Weights of a small image captioner.
Model: 7.93M parameters, 32-pixel images, encoder arch efficientnet, encoder norm batchnorm, encoder activation relu, encoder depths [2, 2, 2, 2], encoder widths [32, 48, 72, 104], decoder width 256, decoder layers 7, decoder norm layernorm, decoder activation quick_gelu.
Training: muon at rate 0.017, 6200 steps.
Data: trained on photos with spoken descriptions (Open Images, Localized Narratives), 101725 training examples, 15.6 epochs.
Rows from block 2 of the text decoder of a small image captioner, named by matrix and row number. Rows with one number belong to one neuron. Each number is 200 + 20 x the weight over its row's rms, rounded and kept within 0 to 999. All counts start at 0. After the name is the row's rms in percent of the matrix's.
After each neuron's rows are labels from the 100 texts, of 14848, where the neuron reaches its highest value: "fires on" is the input token at the peak. Only what is clearly more common there than usual is listed. The data: photos with spoken descriptions (Open Images, Localized Narratives).
# fc1: MLP up (decoder.blocks.2.mlp.fc1.weight, 1024x256), inputs 0-51
# fc2: MLP down (decoder.blocks.2.mlp.fc2.weight, 256x1024, transposed), outputs 0-51

fc1.152,108,192,200,200,176,192,200,168,204,184,161,200,177,213,191,204,180,200,200,200,202,220,217,234,230,200,252,200,183,223,189,197,200,190,200,192,217,203,226,200,212,189,200,136,211,176,200,200,164,200,134,204,180
fc2.152,115,223,200,184,200,191,204,228,200,191,195,221,219,215,176,200,200,230,186,187,200,250,184,200,200,200,188,187,168,178,211,222,200,189,188,185,218,200,215,195,222,213,200,183,194,220,212,205,184,212,186,219,200
fires on: "."; "name"; "may"

fc1.687,104,200,210,200,214,191,163,235,183,186,200,200,207,209,235,200,218,178,200,200,200,189,246,156,168,144,176,218,228,179,200,187,200,201,230,180,225,213,200,223,231,217,200,200,174,218,178,214,200,200,200,200,169
fc2.687,099,240,200,203,200,179,200,207,209,244,139,200,200,241,215,200,217,179,206,200,200,215,253,200,216,227,217,200,191,200,180,208,231,232,200,200,200,205,185,200,197,179,200,169,169,186,200,200,200,200,210,202,205
fires on: "the"; "some"; "<end>"

fc1.143,106,209,200,215,200,200,200,229,222,210,207,186,237,200,182,200,200,179,200,214,218,200,200,188,200,200,240,200,194,254,225,164,200,214,200,164,241,148,200,227,210,202,200,155,194,184,187,200,169,200,191,220,165
fc2.143,104,211,165,200,200,191,190,194,166,201,221,174,200,171,206,199,205,200,200,212,218,221,200,200,186,241,172,244,200,220,210,226,182,199,216,234,194,210,200,200,200,261,200,187,200,203,168,192,200,192,185,200,193
fires on: "is"; "a"; "people"; "table"

fc1.633,115,204,190,213,194,181,233,211,224,181,234,213,172,220,167,200,200,198,228,207,220,200,201,229,200,194,173,200,200,204,162,200,167,212,212,212,200,215,166,200,188,200,200,200,200,238,182,184,233,226,200,184,200
fc2.633,117,226,200,177,200,185,184,243,223,188,200,213,242,208,219,200,219,169,200,166,220,198,234,200,231,142,213,227,216,221,246,212,184,187,201,200,225,200,200,200,225,200,212,215,190,204,200,203,200,182,200,200,200
fires on: "the"; "."; "and"

fc1.524,094,193,200,210,230,200,182,200,200,218,200,200,200,170,209,168,239,176,235,217,185,200,200,188,157,208,200,216,187,157,200,184,192,197,200,200,161,162,200,272,176,200,205,187,200,232,222,229,201,200,183,221,237
fc2.524,106,178,225,200,251,221,162,200,185,158,182,200,172,200,229,200,202,157,140,184,190,200,200,196,214,200,185,193,196,200,216,200,180,200,203,185,206,200,241,167,200,200,213,212,211,220,228,200,219,215,210,186,182
fires on: "blurred"; "blur"; "blurry"; "sky"

fc1.230,104,212,182,200,200,231,188,201,176,212,181,158,166,212,195,200,203,223,226,200,208,256,222,198,173,204,173,218,201,200,170,223,200,200,160,200,200,162,200,207,200,201,193,221,212,165,225,200,200,188,200,200,200
fc2.230,104,214,188,149,204,162,211,200,186,200,184,200,220,179,200,183,165,200,173,200,200,191,210,206,192,180,200,173,165,200,218,194,235,164,232,168,179,200,200,200,200,223,223,194,182,180,187,200,184,213,200,200,162
fires on: "of"; "."

fc1.678,098,194,189,190,200,177,196,187,200,200,180,184,162,211,200,200,175,210,175,191,179,211,200,173,144,219,192,168,255,167,184,178,215,200,233,200,223,200,185,215,146,163,224,192,200,187,200,179,165,200,245,237,200
fc2.678,090,209,229,200,185,166,200,200,200,185,159,166,199,179,200,221,200,200,181,135,273,200,188,200,212,242,155,186,243,207,200,243,172,200,237,187,173,200,216,216,169,216,190,213,180,165,200,203,200,215,200,200,217
fires on: "blurred"; "and"; "bottom"; "image"

fc1.630,093,193,209,238,169,200,218,191,221,223,172,200,174,183,196,190,200,204,200,200,200,210,230,242,188,182,215,209,235,171,200,204,179,200,224,200,200,200,180,173,164,181,219,166,200,233,227,194,200,214,200,196,200
fc2.630,093,225,200,171,200,200,200,200,183,174,196,200,192,215,200,205,200,205,200,191,210,212,200,235,185,236,200,221,206,200,218,200,250,151,178,214,192,200,238,209,200,211,200,176,196,179,190,212,217,189,184,200,169
fires on: "see"; "and"; ","; "are"

fc1.624,099,173,200,224,188,200,228,200,200,208,243,215,214,219,232,200,200,180,193,188,200,178,200,206,200,173,173,200,198,200,200,203,208,200,188,189,227,164,200,175,200,146,200,196,213,186,198,204,200,190,199,174,221
fc2.624,099,200,168,200,177,218,212,232,200,200,190,194,224,201,215,190,215,138,206,200,228,213,200,228,183,200,252,199,214,200,232,219,171,189,200,196,200,200,192,238,245,188,200,208,195,188,152,221,218,218,237,200,237
fires on: "blurred"; "there"

fc1.119,109,177,208,208,200,226,162,168,184,200,247,200,196,210,252,238,179,206,176,200,200,189,181,189,208,200,194,224,205,189,195,201,222,200,165,177,171,178,183,195,200,200,250,209,180,197,186,207,196,192,197,217,200
fc2.119,100,192,216,200,210,144,210,200,176,195,200,228,200,200,179,200,227,200,164,200,167,162,191,162,181,193,159,201,222,214,200,167,174,170,200,245,224,234,178,200,200,215,196,200,222,200,240,200,215,246,254,177,218
fires on: "."; "who"

fc1.523,090,167,197,197,220,202,200,187,200,181,168,185,211,229,200,200,214,178,186,186,221,200,185,200,247,200,206,200,200,200,166,200,222,228,200,200,181,200,200,184,218,200,211,200,234,188,197,219,227,200,200,200,206
fc2.523,093,229,200,207,209,231,217,200,205,247,198,191,199,154,200,200,227,200,212,229,200,205,200,200,194,214,200,187,182,200,224,193,203,192,200,200,239,185,248,216,200,200,182,229,208,189,208,200,200,200,200,245,200
fires on: "."; "and"; "there"

fc1.277,096,148,200,175,200,205,209,169,170,128,198,200,231,200,183,189,200,200,231,200,191,216,162,190,200,222,200,200,190,189,193,208,209,226,215,200,200,198,200,209,224,234,226,240,220,211,200,202,200,234,207,204,200
fc2.277,106,200,232,198,181,145,200,211,182,173,218,216,185,207,221,212,213,217,173,198,200,234,200,197,200,218,244,200,201,200,232,191,200,206,174,188,162,175,200,222,169,200,224,209,203,205,227,200,184,195,227,200,222
fires on: "the"

fc1.272,093,211,201,171,190,200,212,195,214,200,200,200,188,189,216,215,200,172,223,201,200,235,200,200,152,175,200,183,206,165,190,193,170,176,200,221,210,221,253,231,236,200,193,200,200,174,243,175,218,208,211,212,211
fc2.272,092,200,213,200,220,172,200,185,224,178,200,223,200,200,220,200,200,209,243,200,189,200,178,185,200,236,177,200,178,200,219,181,200,182,211,217,200,223,220,169,219,219,230,216,210,200,200,195,200,186,200,200,200
fires on: "on"; "an"; "."; "to"

fc1.233,093,200,184,200,185,220,200,200,200,259,200,231,215,240,170,211,227,165,175,200,181,196,206,194,199,171,206,215,200,200,200,237,200,206,200,141,189,212,193,210,218,185,228,145,200,172,233,194,194,200,200,183,200
fc2.233,091,202,200,171,217,200,200,200,184,188,179,177,151,240,185,182,200,200,219,227,224,200,200,220,215,205,200,226,189,201,200,200,208,182,176,169,206,166,210,193,218,175,200,200,165,176,175,228,209,149,182,172,200
fires on: "see"; "in"

fc1.298,108,192,147,205,239,188,215,183,223,200,229,200,176,192,187,200,200,218,185,180,212,223,210,159,200,208,176,182,195,171,188,200,214,200,190,176,231,194,222,200,171,181,229,205,236,184,200,191,239,171,200,212,223
fc2.298,100,200,200,200,167,210,198,200,212,226,200,200,200,231,179,170,187,183,208,200,201,232,200,225,221,231,179,200,200,200,171,158,242,167,214,168,177,200,203,186,216,160,200,178,200,183,200,200,163,200,172,200,213
fires on: "can"; "written"; "caps"; "objects"

fc1.288,098,218,217,185,211,200,184,218,181,222,200,200,195,206,200,200,200,159,202,210,200,200,249,219,193,200,200,200,220,253,204,216,213,167,188,211,200,199,200,227,236,200,200,190,200,179,200,176,207,181,220,234,200
fc2.288,099,199,222,193,200,222,185,186,180,230,257,210,200,188,200,200,200,200,200,209,200,200,181,188,200,225,188,233,249,200,198,237,201,221,200,168,226,200,156,200,200,184,214,200,172,200,179,241,200,200,201,228,200
fires on: "see"; "can"; "<end>"; "and"

fc1.76,091,200,194,212,228,164,171,226,200,185,200,213,178,222,180,200,195,252,215,220,219,200,200,200,200,250,207,200,200,200,210,186,189,221,219,150,237,200,258,200,237,200,184,200,200,178,200,181,178,175,198,232,183
fc2.76,089,178,200,233,200,200,200,203,189,174,200,200,202,204,219,235,160,215,215,200,205,200,214,152,200,200,200,242,214,226,190,219,203,196,210,200,222,200,200,200,196,200,200,200,200,225,184,200,220,195,188,218,158
fires on: "the"; "."; "and"; "image"

fc1.245,102,236,172,184,212,200,186,200,227,186,196,200,205,147,200,200,179,200,200,183,186,190,207,221,236,194,226,187,209,216,219,171,192,224,224,211,200,210,217,213,207,200,200,181,200,228,159,200,179,202,209,250,217
fc2.245,096,182,187,200,207,202,200,200,178,209,200,178,179,192,164,169,205,230,143,200,200,188,209,200,237,207,220,200,200,200,200,200,217,223,200,200,230,220,200,200,222,180,200,200,198,171,179,200,200,231,200,213,200
fires on: "."; "object"; "<end>"

fc1.312,101,189,226,223,216,200,230,195,184,207,182,212,228,215,228,164,205,205,218,177,200,231,200,200,200,217,220,222,175,200,200,215,200,223,184,200,171,216,200,187,204,229,200,179,200,200,180,200,242,183,216,229,222
fc2.312,100,192,228,200,188,188,200,187,153,192,225,234,200,200,178,214,200,180,228,225,177,200,203,200,200,200,226,133,208,178,200,198,175,200,193,201,183,173,212,216,200,187,200,193,182,200,200,174,168,197,200,206,200
fires on: "middle"; "and"; ","; "<end>"

fc1.239,103,215,200,236,200,203,200,170,169,233,164,249,216,190,200,195,168,140,200,161,200,188,200,218,200,164,200,239,200,200,200,175,170,248,223,200,187,200,201,231,169,200,267,170,188,200,161,227,200,223,266,187,217
fc2.239,094,200,200,200,179,212,252,203,200,201,245,200,152,160,186,185,230,200,200,212,170,245,177,230,181,185,227,175,181,217,200,170,200,243,190,205,219,200,208,200,231,200,183,200,200,218,163,200,200,223,147,212,200
fires on: ","; "see"; "plants"

fc1.50,096,200,187,200,248,200,200,224,224,255,175,189,171,232,164,221,200,200,200,188,188,185,183,200,200,205,159,187,190,184,200,240,167,169,200,174,234,200,200,179,228,200,242,200,176,193,203,171,208,236,184,175,175
fc2.50,101,200,209,200,200,200,164,219,200,255,200,219,183,182,200,212,211,226,199,209,200,185,221,177,200,232,175,200,200,184,176,247,175,171,200,237,170,190,191,202,197,205,200,200,184,181,199,180,236,207,200,200,200
fires on: "few"; ","; "side"; "some"

fc1.4,097,184,200,190,158,204,214,200,182,171,210,242,214,188,200,170,178,176,187,198,180,222,174,200,213,200,215,176,172,184,225,221,198,200,200,157,200,176,190,172,162,175,200,200,200,211,182,184,200,200,187,203,226
fc2.4,095,200,226,214,246,200,200,212,226,182,200,163,246,200,215,258,200,197,224,166,200,208,200,215,178,157,221,173,227,200,212,237,191,200,207,200,200,194,200,200,200,200,200,200,231,192,224,232,224,189,179,172,200
fires on: "the"; "blue"; "here"

fc1.566,093,174,224,183,200,167,191,224,200,242,200,200,222,200,229,167,159,189,200,171,200,200,177,229,200,195,175,196,200,200,208,200,188,200,200,229,200,200,200,168,167,198,200,222,200,249,206,200,200,170,146,200,217
fc2.566,101,209,239,200,188,227,188,186,200,231,208,201,200,195,182,192,200,197,165,220,200,232,257,218,194,195,200,224,200,220,200,200,219,195,161,170,206,182,186,195,200,212,248,213,248,200,154,200,200,200,188,200,210
fires on: "on"; "above"; "to"; "beside"

fc1.394,096,240,215,239,219,212,241,217,200,193,159,245,200,200,159,200,193,200,183,228,201,200,200,193,200,209,243,196,173,188,218,200,206,200,200,185,155,224,192,240,186,233,169,166,214,161,200,200,200,184,214,200,200
fc2.394,101,200,230,196,238,260,234,200,200,177,230,185,211,147,217,218,200,190,261,200,200,200,200,209,232,168,167,200,184,200,171,200,200,184,200,200,208,212,218,200,183,200,200,144,167,219,200,200,189,200,189,213,193
fires on: "is"

fc1.176,085,196,208,200,200,222,180,200,178,168,205,200,190,193,227,221,210,200,230,200,227,200,168,171,183,188,203,200,200,222,182,200,233,200,200,200,203,213,165,213,200,185,223,200,242,212,196,239,225,200,200,192,200
fc2.176,091,172,180,186,200,229,189,185,231,200,225,245,222,155,200,231,230,163,161,222,231,165,213,221,176,200,228,184,227,200,185,183,167,200,200,209,213,200,210,200,200,200,244,200,216,200,185,180,228,200,180,221,200
fires on: "is"

fc1.554,107,214,217,212,217,200,183,161,200,200,187,198,168,157,195,217,221,187,200,200,173,186,190,178,178,200,200,179,160,167,200,170,232,228,220,200,200,213,200,200,179,170,203,200,227,185,238,219,200,242,165,210,193
fc2.554,103,200,200,221,242,200,200,242,188,182,200,197,200,247,222,200,200,198,229,189,223,185,224,200,162,200,184,190,180,200,218,183,191,200,200,216,200,200,189,162,234,204,174,200,167,200,219,208,173,184,206,182,245
fires on: "blurred"; "color"; "blurry"; "blur"

fc1.163,101,238,215,222,220,188,177,200,177,234,204,200,239,249,188,214,216,190,219,200,200,200,199,192,200,170,185,236,240,218,183,183,175,160,200,174,230,200,227,226,193,200,183,200,200,202,200,200,200,188,230,219,201
fc2.163,096,176,200,241,213,222,192,183,228,200,188,200,175,200,200,229,206,181,211,195,146,187,192,204,205,211,200,201,200,200,200,212,190,200,219,200,187,167,179,163,200,200,196,168,182,204,200,200,224,221,205,268,218
fires on: "few"; "some"; "more"; "another"

fc1.207,099,171,245,200,223,182,224,158,200,172,215,210,211,200,211,200,214,207,240,200,175,195,195,181,160,217,211,171,200,185,186,194,236,219,156,189,200,217,183,200,157,184,238,208,193,200,185,200,200,182,217,207,200
fc2.207,096,200,167,190,225,185,223,200,246,200,211,210,155,189,187,200,219,209,151,211,169,165,163,162,183,159,193,159,200,185,200,200,187,223,200,220,191,179,168,184,234,175,159,166,217,211,152,235,233,205,190,203,165
fires on: "is"; "are"; "with"; "<end>"

fc1.514,108,200,193,200,200,225,200,177,169,200,167,200,200,200,208,218,226,192,174,172,254,200,206,229,200,144,181,193,221,209,205,185,200,185,216,236,163,200,200,208,210,200,245,167,200,200,200,217,200,176,227,179,204
fc2.514,114,179,226,195,200,166,181,173,199,244,183,163,173,182,183,163,199,225,200,200,167,200,195,187,164,164,206,200,214,200,200,207,223,189,201,210,200,231,188,215,210,183,178,239,195,230,173,229,216,200,258,200,205
fires on: "attached"; "near"

fc1.456,094,200,218,180,180,200,200,209,190,200,194,222,204,219,242,169,214,227,241,151,200,231,227,165,200,200,200,234,179,200,200,200,200,216,165,162,265,173,141,193,229,210,216,210,195,178,200,200,200,243,181,236,207
fc2.456,094,170,239,180,229,200,200,200,254,194,226,173,200,200,194,198,173,199,200,233,177,172,200,218,195,183,162,209,160,210,174,179,200,256,200,200,200,211,200,177,192,200,200,200,189,167,163,200,200,200,200,205,200
fires on: "there"; "few"; ","; "of"

fc1.291,093,226,196,216,217,200,200,200,212,209,200,200,200,200,200,200,187,218,208,202,192,162,176,222,220,222,205,211,200,200,167,214,183,196,142,158,229,240,174,179,191,181,191,173,200,186,197,223,216,180,211,236,235
fc2.291,098,196,200,251,190,224,222,200,228,254,213,208,198,239,200,228,193,200,187,205,182,217,200,187,220,205,183,200,209,200,163,171,183,234,200,186,200,190,202,200,178,200,226,200,165,208,194,200,167,193,200,200,212
fires on: "can"; "."

fc1.383,104,200,200,200,200,175,200,200,170,210,237,230,200,239,214,212,187,191,212,167,203,200,235,183,181,200,200,200,200,173,187,220,200,200,200,182,244,200,206,214,180,225,222,222,202,200,194,213,198,200,225,200,172
fc2.383,121,207,226,247,187,207,175,200,220,225,223,209,200,200,218,200,186,178,200,206,188,186,186,200,200,217,220,192,178,209,190,216,200,166,221,214,221,212,176,200,222,229,176,209,179,236,212,190,182,212,231,200,200
fires on: "on"; "in"

fc1.645,099,200,230,178,200,206,221,200,224,194,200,194,200,214,177,242,200,200,200,182,200,233,243,184,200,178,172,200,200,180,190,248,171,200,200,222,202,200,205,243,171,182,247,182,185,186,200,192,200,224,211,200,225
fc2.645,108,184,200,200,187,181,232,230,177,228,200,134,176,216,200,194,218,200,200,181,174,185,200,176,220,214,187,178,234,200,196,214,173,200,207,225,199,200,169,194,196,200,250,229,200,220,200,220,200,169,200,200,178
fires on: "the"; ","; "."; "see"

fc1.282,091,200,241,234,171,211,200,196,200,194,192,200,187,187,200,188,200,240,216,231,200,210,173,200,200,230,200,225,203,200,163,212,200,197,193,200,176,211,231,217,166,231,200,164,200,192,200,200,217,215,222,200,184
fc2.282,099,179,214,223,226,244,200,200,200,181,185,199,202,188,210,159,200,175,231,200,192,200,180,200,200,200,200,208,164,200,200,208,181,184,171,249,180,206,200,195,223,200,200,218,200,232,176,184,205,208,182,219,211
fires on: "is"; "are"

fc1.553,091,200,200,214,200,188,200,205,226,191,200,165,200,200,174,230,229,158,166,182,217,196,200,190,225,152,211,228,200,200,147,175,200,177,200,245,229,200,200,201,200,238,209,223,188,195,220,200,189,175,200,224,200
fc2.553,095,212,161,218,228,194,231,230,207,150,200,222,182,200,180,216,215,217,200,200,200,205,200,231,200,189,170,200,189,185,200,200,195,197,200,197,231,212,219,207,218,200,220,232,198,214,210,200,200,197,242,197,200
fires on: "there"; "."; "the"

fc1.144,091,200,212,159,200,200,192,197,214,172,200,200,183,200,200,186,145,204,234,229,177,200,200,187,215,190,205,200,201,200,200,200,247,221,192,200,208,174,194,200,192,200,200,172,200,195,168,219,200,230,191,193,200
fc2.144,094,183,200,205,214,200,174,187,211,200,200,200,168,193,172,175,221,200,235,218,195,225,221,204,190,214,200,141,156,200,180,170,200,184,237,208,200,206,174,179,226,176,202,200,181,214,200,211,183,200,166,227,200
fires on: "is"

fc1.289,094,200,213,200,200,218,232,164,221,213,200,200,240,200,200,224,195,200,181,180,200,183,200,178,210,171,189,235,200,200,200,162,212,217,182,158,208,200,200,167,222,209,215,201,237,136,214,195,168,179,181,200,232
fc2.289,098,217,200,219,200,194,200,200,173,171,185,153,239,171,221,182,237,184,217,200,216,225,255,174,200,200,200,245,180,183,190,195,221,194,177,152,208,258,175,214,200,179,200,207,223,200,182,200,200,200,223,183,200
fires on: "see"; "."; "there"

fc1.558,101,187,200,215,200,200,200,177,181,200,171,177,200,205,178,200,200,200,220,200,170,200,228,216,178,200,200,220,200,200,221,220,189,194,200,196,200,220,204,178,232,187,228,223,173,161,213,202,173,180,200,212,231
fc2.558,104,187,204,200,191,160,200,214,185,210,220,224,221,155,227,185,215,182,200,172,200,200,195,226,200,200,200,195,200,200,197,200,200,200,200,170,177,224,200,200,188,168,200,167,218,223,221,244,171,200,189,200,192
fires on: "the"

fc1.131,088,216,170,229,216,200,177,237,191,200,200,219,200,249,212,200,179,187,214,200,200,196,222,186,186,178,212,200,172,237,200,193,200,200,189,230,239,227,200,176,186,227,200,200,171,200,200,212,237,213,200,200,182
fc2.131,088,200,157,158,220,181,183,167,192,200,200,217,200,186,200,182,200,195,189,189,194,200,187,221,157,200,182,166,200,175,169,205,200,200,233,209,200,200,200,195,213,215,214,200,200,205,200,190,170,200,256,236,177
fires on: "on"; "sky"

fc1.626,091,200,180,188,217,171,212,218,239,235,191,217,200,209,234,211,200,202,182,192,220,195,169,237,205,200,210,235,200,200,185,200,200,195,197,176,210,200,200,178,178,218,200,192,200,200,205,190,210,200,200,213,200
fc2.626,095,200,142,200,195,224,180,164,200,209,200,213,209,200,201,225,196,200,172,176,200,200,224,200,200,225,200,200,200,193,232,222,189,208,173,200,200,200,180,200,157,230,209,200,223,172,176,226,209,198,212,200,157
fires on: "attached"; "seems"

fc1.406,111,176,245,187,200,200,200,225,180,200,178,184,188,234,219,213,184,167,200,210,226,212,200,224,200,200,200,217,200,200,200,238,204,185,177,217,172,229,206,205,200,200,204,226,200,172,205,149,233,190,180,209,197
fc2.406,106,181,209,191,200,188,200,200,221,200,221,200,223,206,189,252,200,181,200,207,202,200,200,200,199,211,201,206,193,200,200,218,214,212,200,200,215,168,200,200,215,200,200,177,238,170,173,213,159,210,185,243,191
fires on: "on"; "see"

fc1.157,110,243,198,200,200,200,228,177,250,141,185,200,207,176,188,200,221,189,200,224,209,170,222,200,182,200,181,239,200,186,200,224,189,162,216,224,200,200,173,223,222,200,184,200,220,184,200,212,200,156,230,225,200
fc2.157,115,216,213,193,191,188,200,188,167,220,198,214,200,191,191,244,169,175,207,222,194,222,181,200,189,180,208,200,222,198,175,200,200,200,200,203,228,200,200,218,226,200,239,163,223,165,210,200,237,172,200,200,198
fires on: ","; "."

fc1.487,095,184,240,189,200,200,200,207,190,200,210,185,200,190,203,200,200,200,200,210,230,175,247,200,198,181,170,185,256,227,156,200,155,200,192,153,194,193,209,181,200,232,188,200,200,178,200,169,227,200,183,200,200
fc2.487,090,200,184,225,200,200,221,190,200,195,209,189,160,200,226,200,211,185,200,217,219,192,200,169,238,192,248,200,175,173,200,173,200,223,222,200,213,209,160,223,214,173,200,173,205,250,205,205,200,209,233,171,178
fires on: "few"; "and"; "image"

fc1.504,101,242,200,243,162,190,204,221,193,178,174,200,179,204,208,226,171,195,183,181,164,193,200,182,245,200,218,200,200,200,200,163,223,197,200,200,200,158,225,193,167,200,200,200,194,200,185,224,211,214,200,185,209
fc2.504,103,220,259,200,160,173,243,220,186,215,229,207,208,224,226,200,200,204,200,196,177,200,200,189,195,200,202,182,238,172,165,187,208,230,200,242,200,176,237,226,246,195,167,220,212,200,200,246,171,228,214,228,200
fires on: "few"; "."; "there"

fc1.208,086,200,166,200,217,200,200,210,189,169,174,225,200,218,200,223,157,223,178,175,200,200,200,200,200,199,184,200,186,200,184,213,177,200,209,210,200,203,208,231,184,192,200,149,200,200,224,167,197,240,205,242,195
fc2.208,096,223,232,190,180,200,200,215,229,200,195,170,173,234,200,207,220,158,200,225,200,179,204,215,179,202,200,194,195,179,200,200,204,200,179,200,200,200,212,200,166,182,183,200,190,176,200,222,219,200,180,221,175
fires on: "few"; "some"

fc1.483,084,200,190,200,212,217,175,196,200,194,200,212,183,181,200,219,228,221,216,200,223,200,207,209,220,210,239,176,186,200,200,200,230,170,187,214,175,219,200,200,217,201,165,202,225,204,189,205,227,219,198,217,216
fc2.483,087,208,200,203,180,200,200,210,163,173,151,200,200,200,156,200,200,200,196,193,218,162,170,232,200,182,223,202,218,200,239,200,186,185,208,222,204,244,200,258,200,177,200,181,203,182,200,222,188,195,200,226,181
fires on: "there"; "."; "of"; "part"

fc1.474,090,139,209,200,214,227,188,186,159,200,220,197,185,200,200,228,187,210,200,200,211,178,200,229,180,200,200,228,176,172,188,242,223,176,231,200,228,200,213,127,200,172,216,171,172,200,200,185,213,221,211,241,200
fc2.474,094,200,200,173,227,188,200,181,200,200,219,228,200,159,200,227,200,220,235,187,200,200,200,226,200,168,214,193,177,200,184,222,213,203,200,222,228,218,165,209,190,178,200,224,200,200,212,184,230,212,194,200,187
fires on: "blurred"; "."; "blur"; "watermark"

fc1.388,091,221,191,200,248,215,220,184,200,180,211,200,180,200,193,226,200,171,221,191,185,228,200,200,209,213,245,212,196,176,200,206,180,173,186,174,200,200,200,200,181,186,200,180,200,226,182,200,185,225,195,233,200
fc2.388,095,200,200,198,206,159,211,179,200,223,199,162,189,200,213,223,200,183,196,200,200,200,190,192,200,213,183,197,213,200,216,218,176,198,211,179,218,166,178,190,232,200,206,189,191,200,200,152,184,200,223,223,200
fires on: "blurred"; "blur"

fc1.703,081,220,236,175,230,176,210,200,218,200,200,200,200,217,174,180,241,200,211,191,177,216,162,200,185,236,226,190,200,200,221,195,161,210,200,200,174,213,200,200,200,255,200,214,169,195,175,161,216,185,200,243,200
fc2.703,080,196,200,202,221,200,200,240,200,217,235,173,250,182,200,200,200,167,200,204,256,215,200,183,220,207,225,200,157,200,212,188,188,200,200,180,200,200,200,188,177,200,148,231,179,223,177,193,187,210,186,226,159
fires on: ","; "and"

fc1.526,091,200,200,165,137,200,200,200,253,200,187,200,228,219,180,189,200,185,226,200,208,197,200,200,223,200,163,176,220,223,200,246,200,226,172,174,200,216,187,200,200,177,209,155,224,232,200,199,173,206,187,200,200
fc2.526,088,190,200,200,218,194,187,229,214,200,178,178,200,164,203,226,219,151,177,244,212,184,215,177,220,181,200,217,231,154,203,182,191,200,208,220,163,231,170,243,213,221,176,189,224,200,200,214,204,200,200,182,200
fires on: "on"

fc1.195,094,192,240,155,192,186,200,141,195,159,182,211,187,189,238,200,169,197,183,200,200,200,236,195,206,212,181,184,200,200,169,168,208,229,233,174,207,200,209,200,200,200,200,200,200,185,200,164,200,179,200,206,218
fc2.195,099,175,197,220,232,173,218,229,179,200,191,170,200,216,149,219,206,224,200,200,176,218,200,200,185,209,203,226,232,147,214,170,169,241,210,209,200,183,237,200,156,205,202,169,243,200,222,187,174,181,190,187,214
fires on: "blurred"; "color"; "sky"

fc1.629,104,173,200,217,243,172,182,225,187,200,200,200,200,212,161,188,216,200,173,183,164,191,200,189,200,226,208,181,218,200,241,200,158,200,200,200,200,160,242,195,227,224,206,200,200,200,196,210,200,214,198,169,200
fc2.629,107,220,230,173,221,200,200,200,207,216,182,215,213,200,200,212,200,229,191,209,207,173,227,200,222,200,200,200,200,220,225,200,201,228,197,167,200,200,200,200,221,223,238,192,230,188,200,208,218,198,200,175,217
fires on: "few"; "many"; "some"

fc1.357,110,200,145,212,212,197,200,213,197,225,206,209,200,180,224,234,219,232,200,227,221,163,246,199,237,239,220,216,167,167,204,200,222,200,212,200,200,238,200,200,153,196,200,200,225,200,193,212,172,226,183,223,200
fc2.357,116,215,226,200,241,207,233,207,196,200,212,200,185,152,200,200,211,251,161,217,200,173,184,184,217,200,224,158,204,200,219,200,192,219,200,217,182,166,200,200,157,170,196,186,184,198,219,219,191,192,200,201,186
fires on: "on"; "and"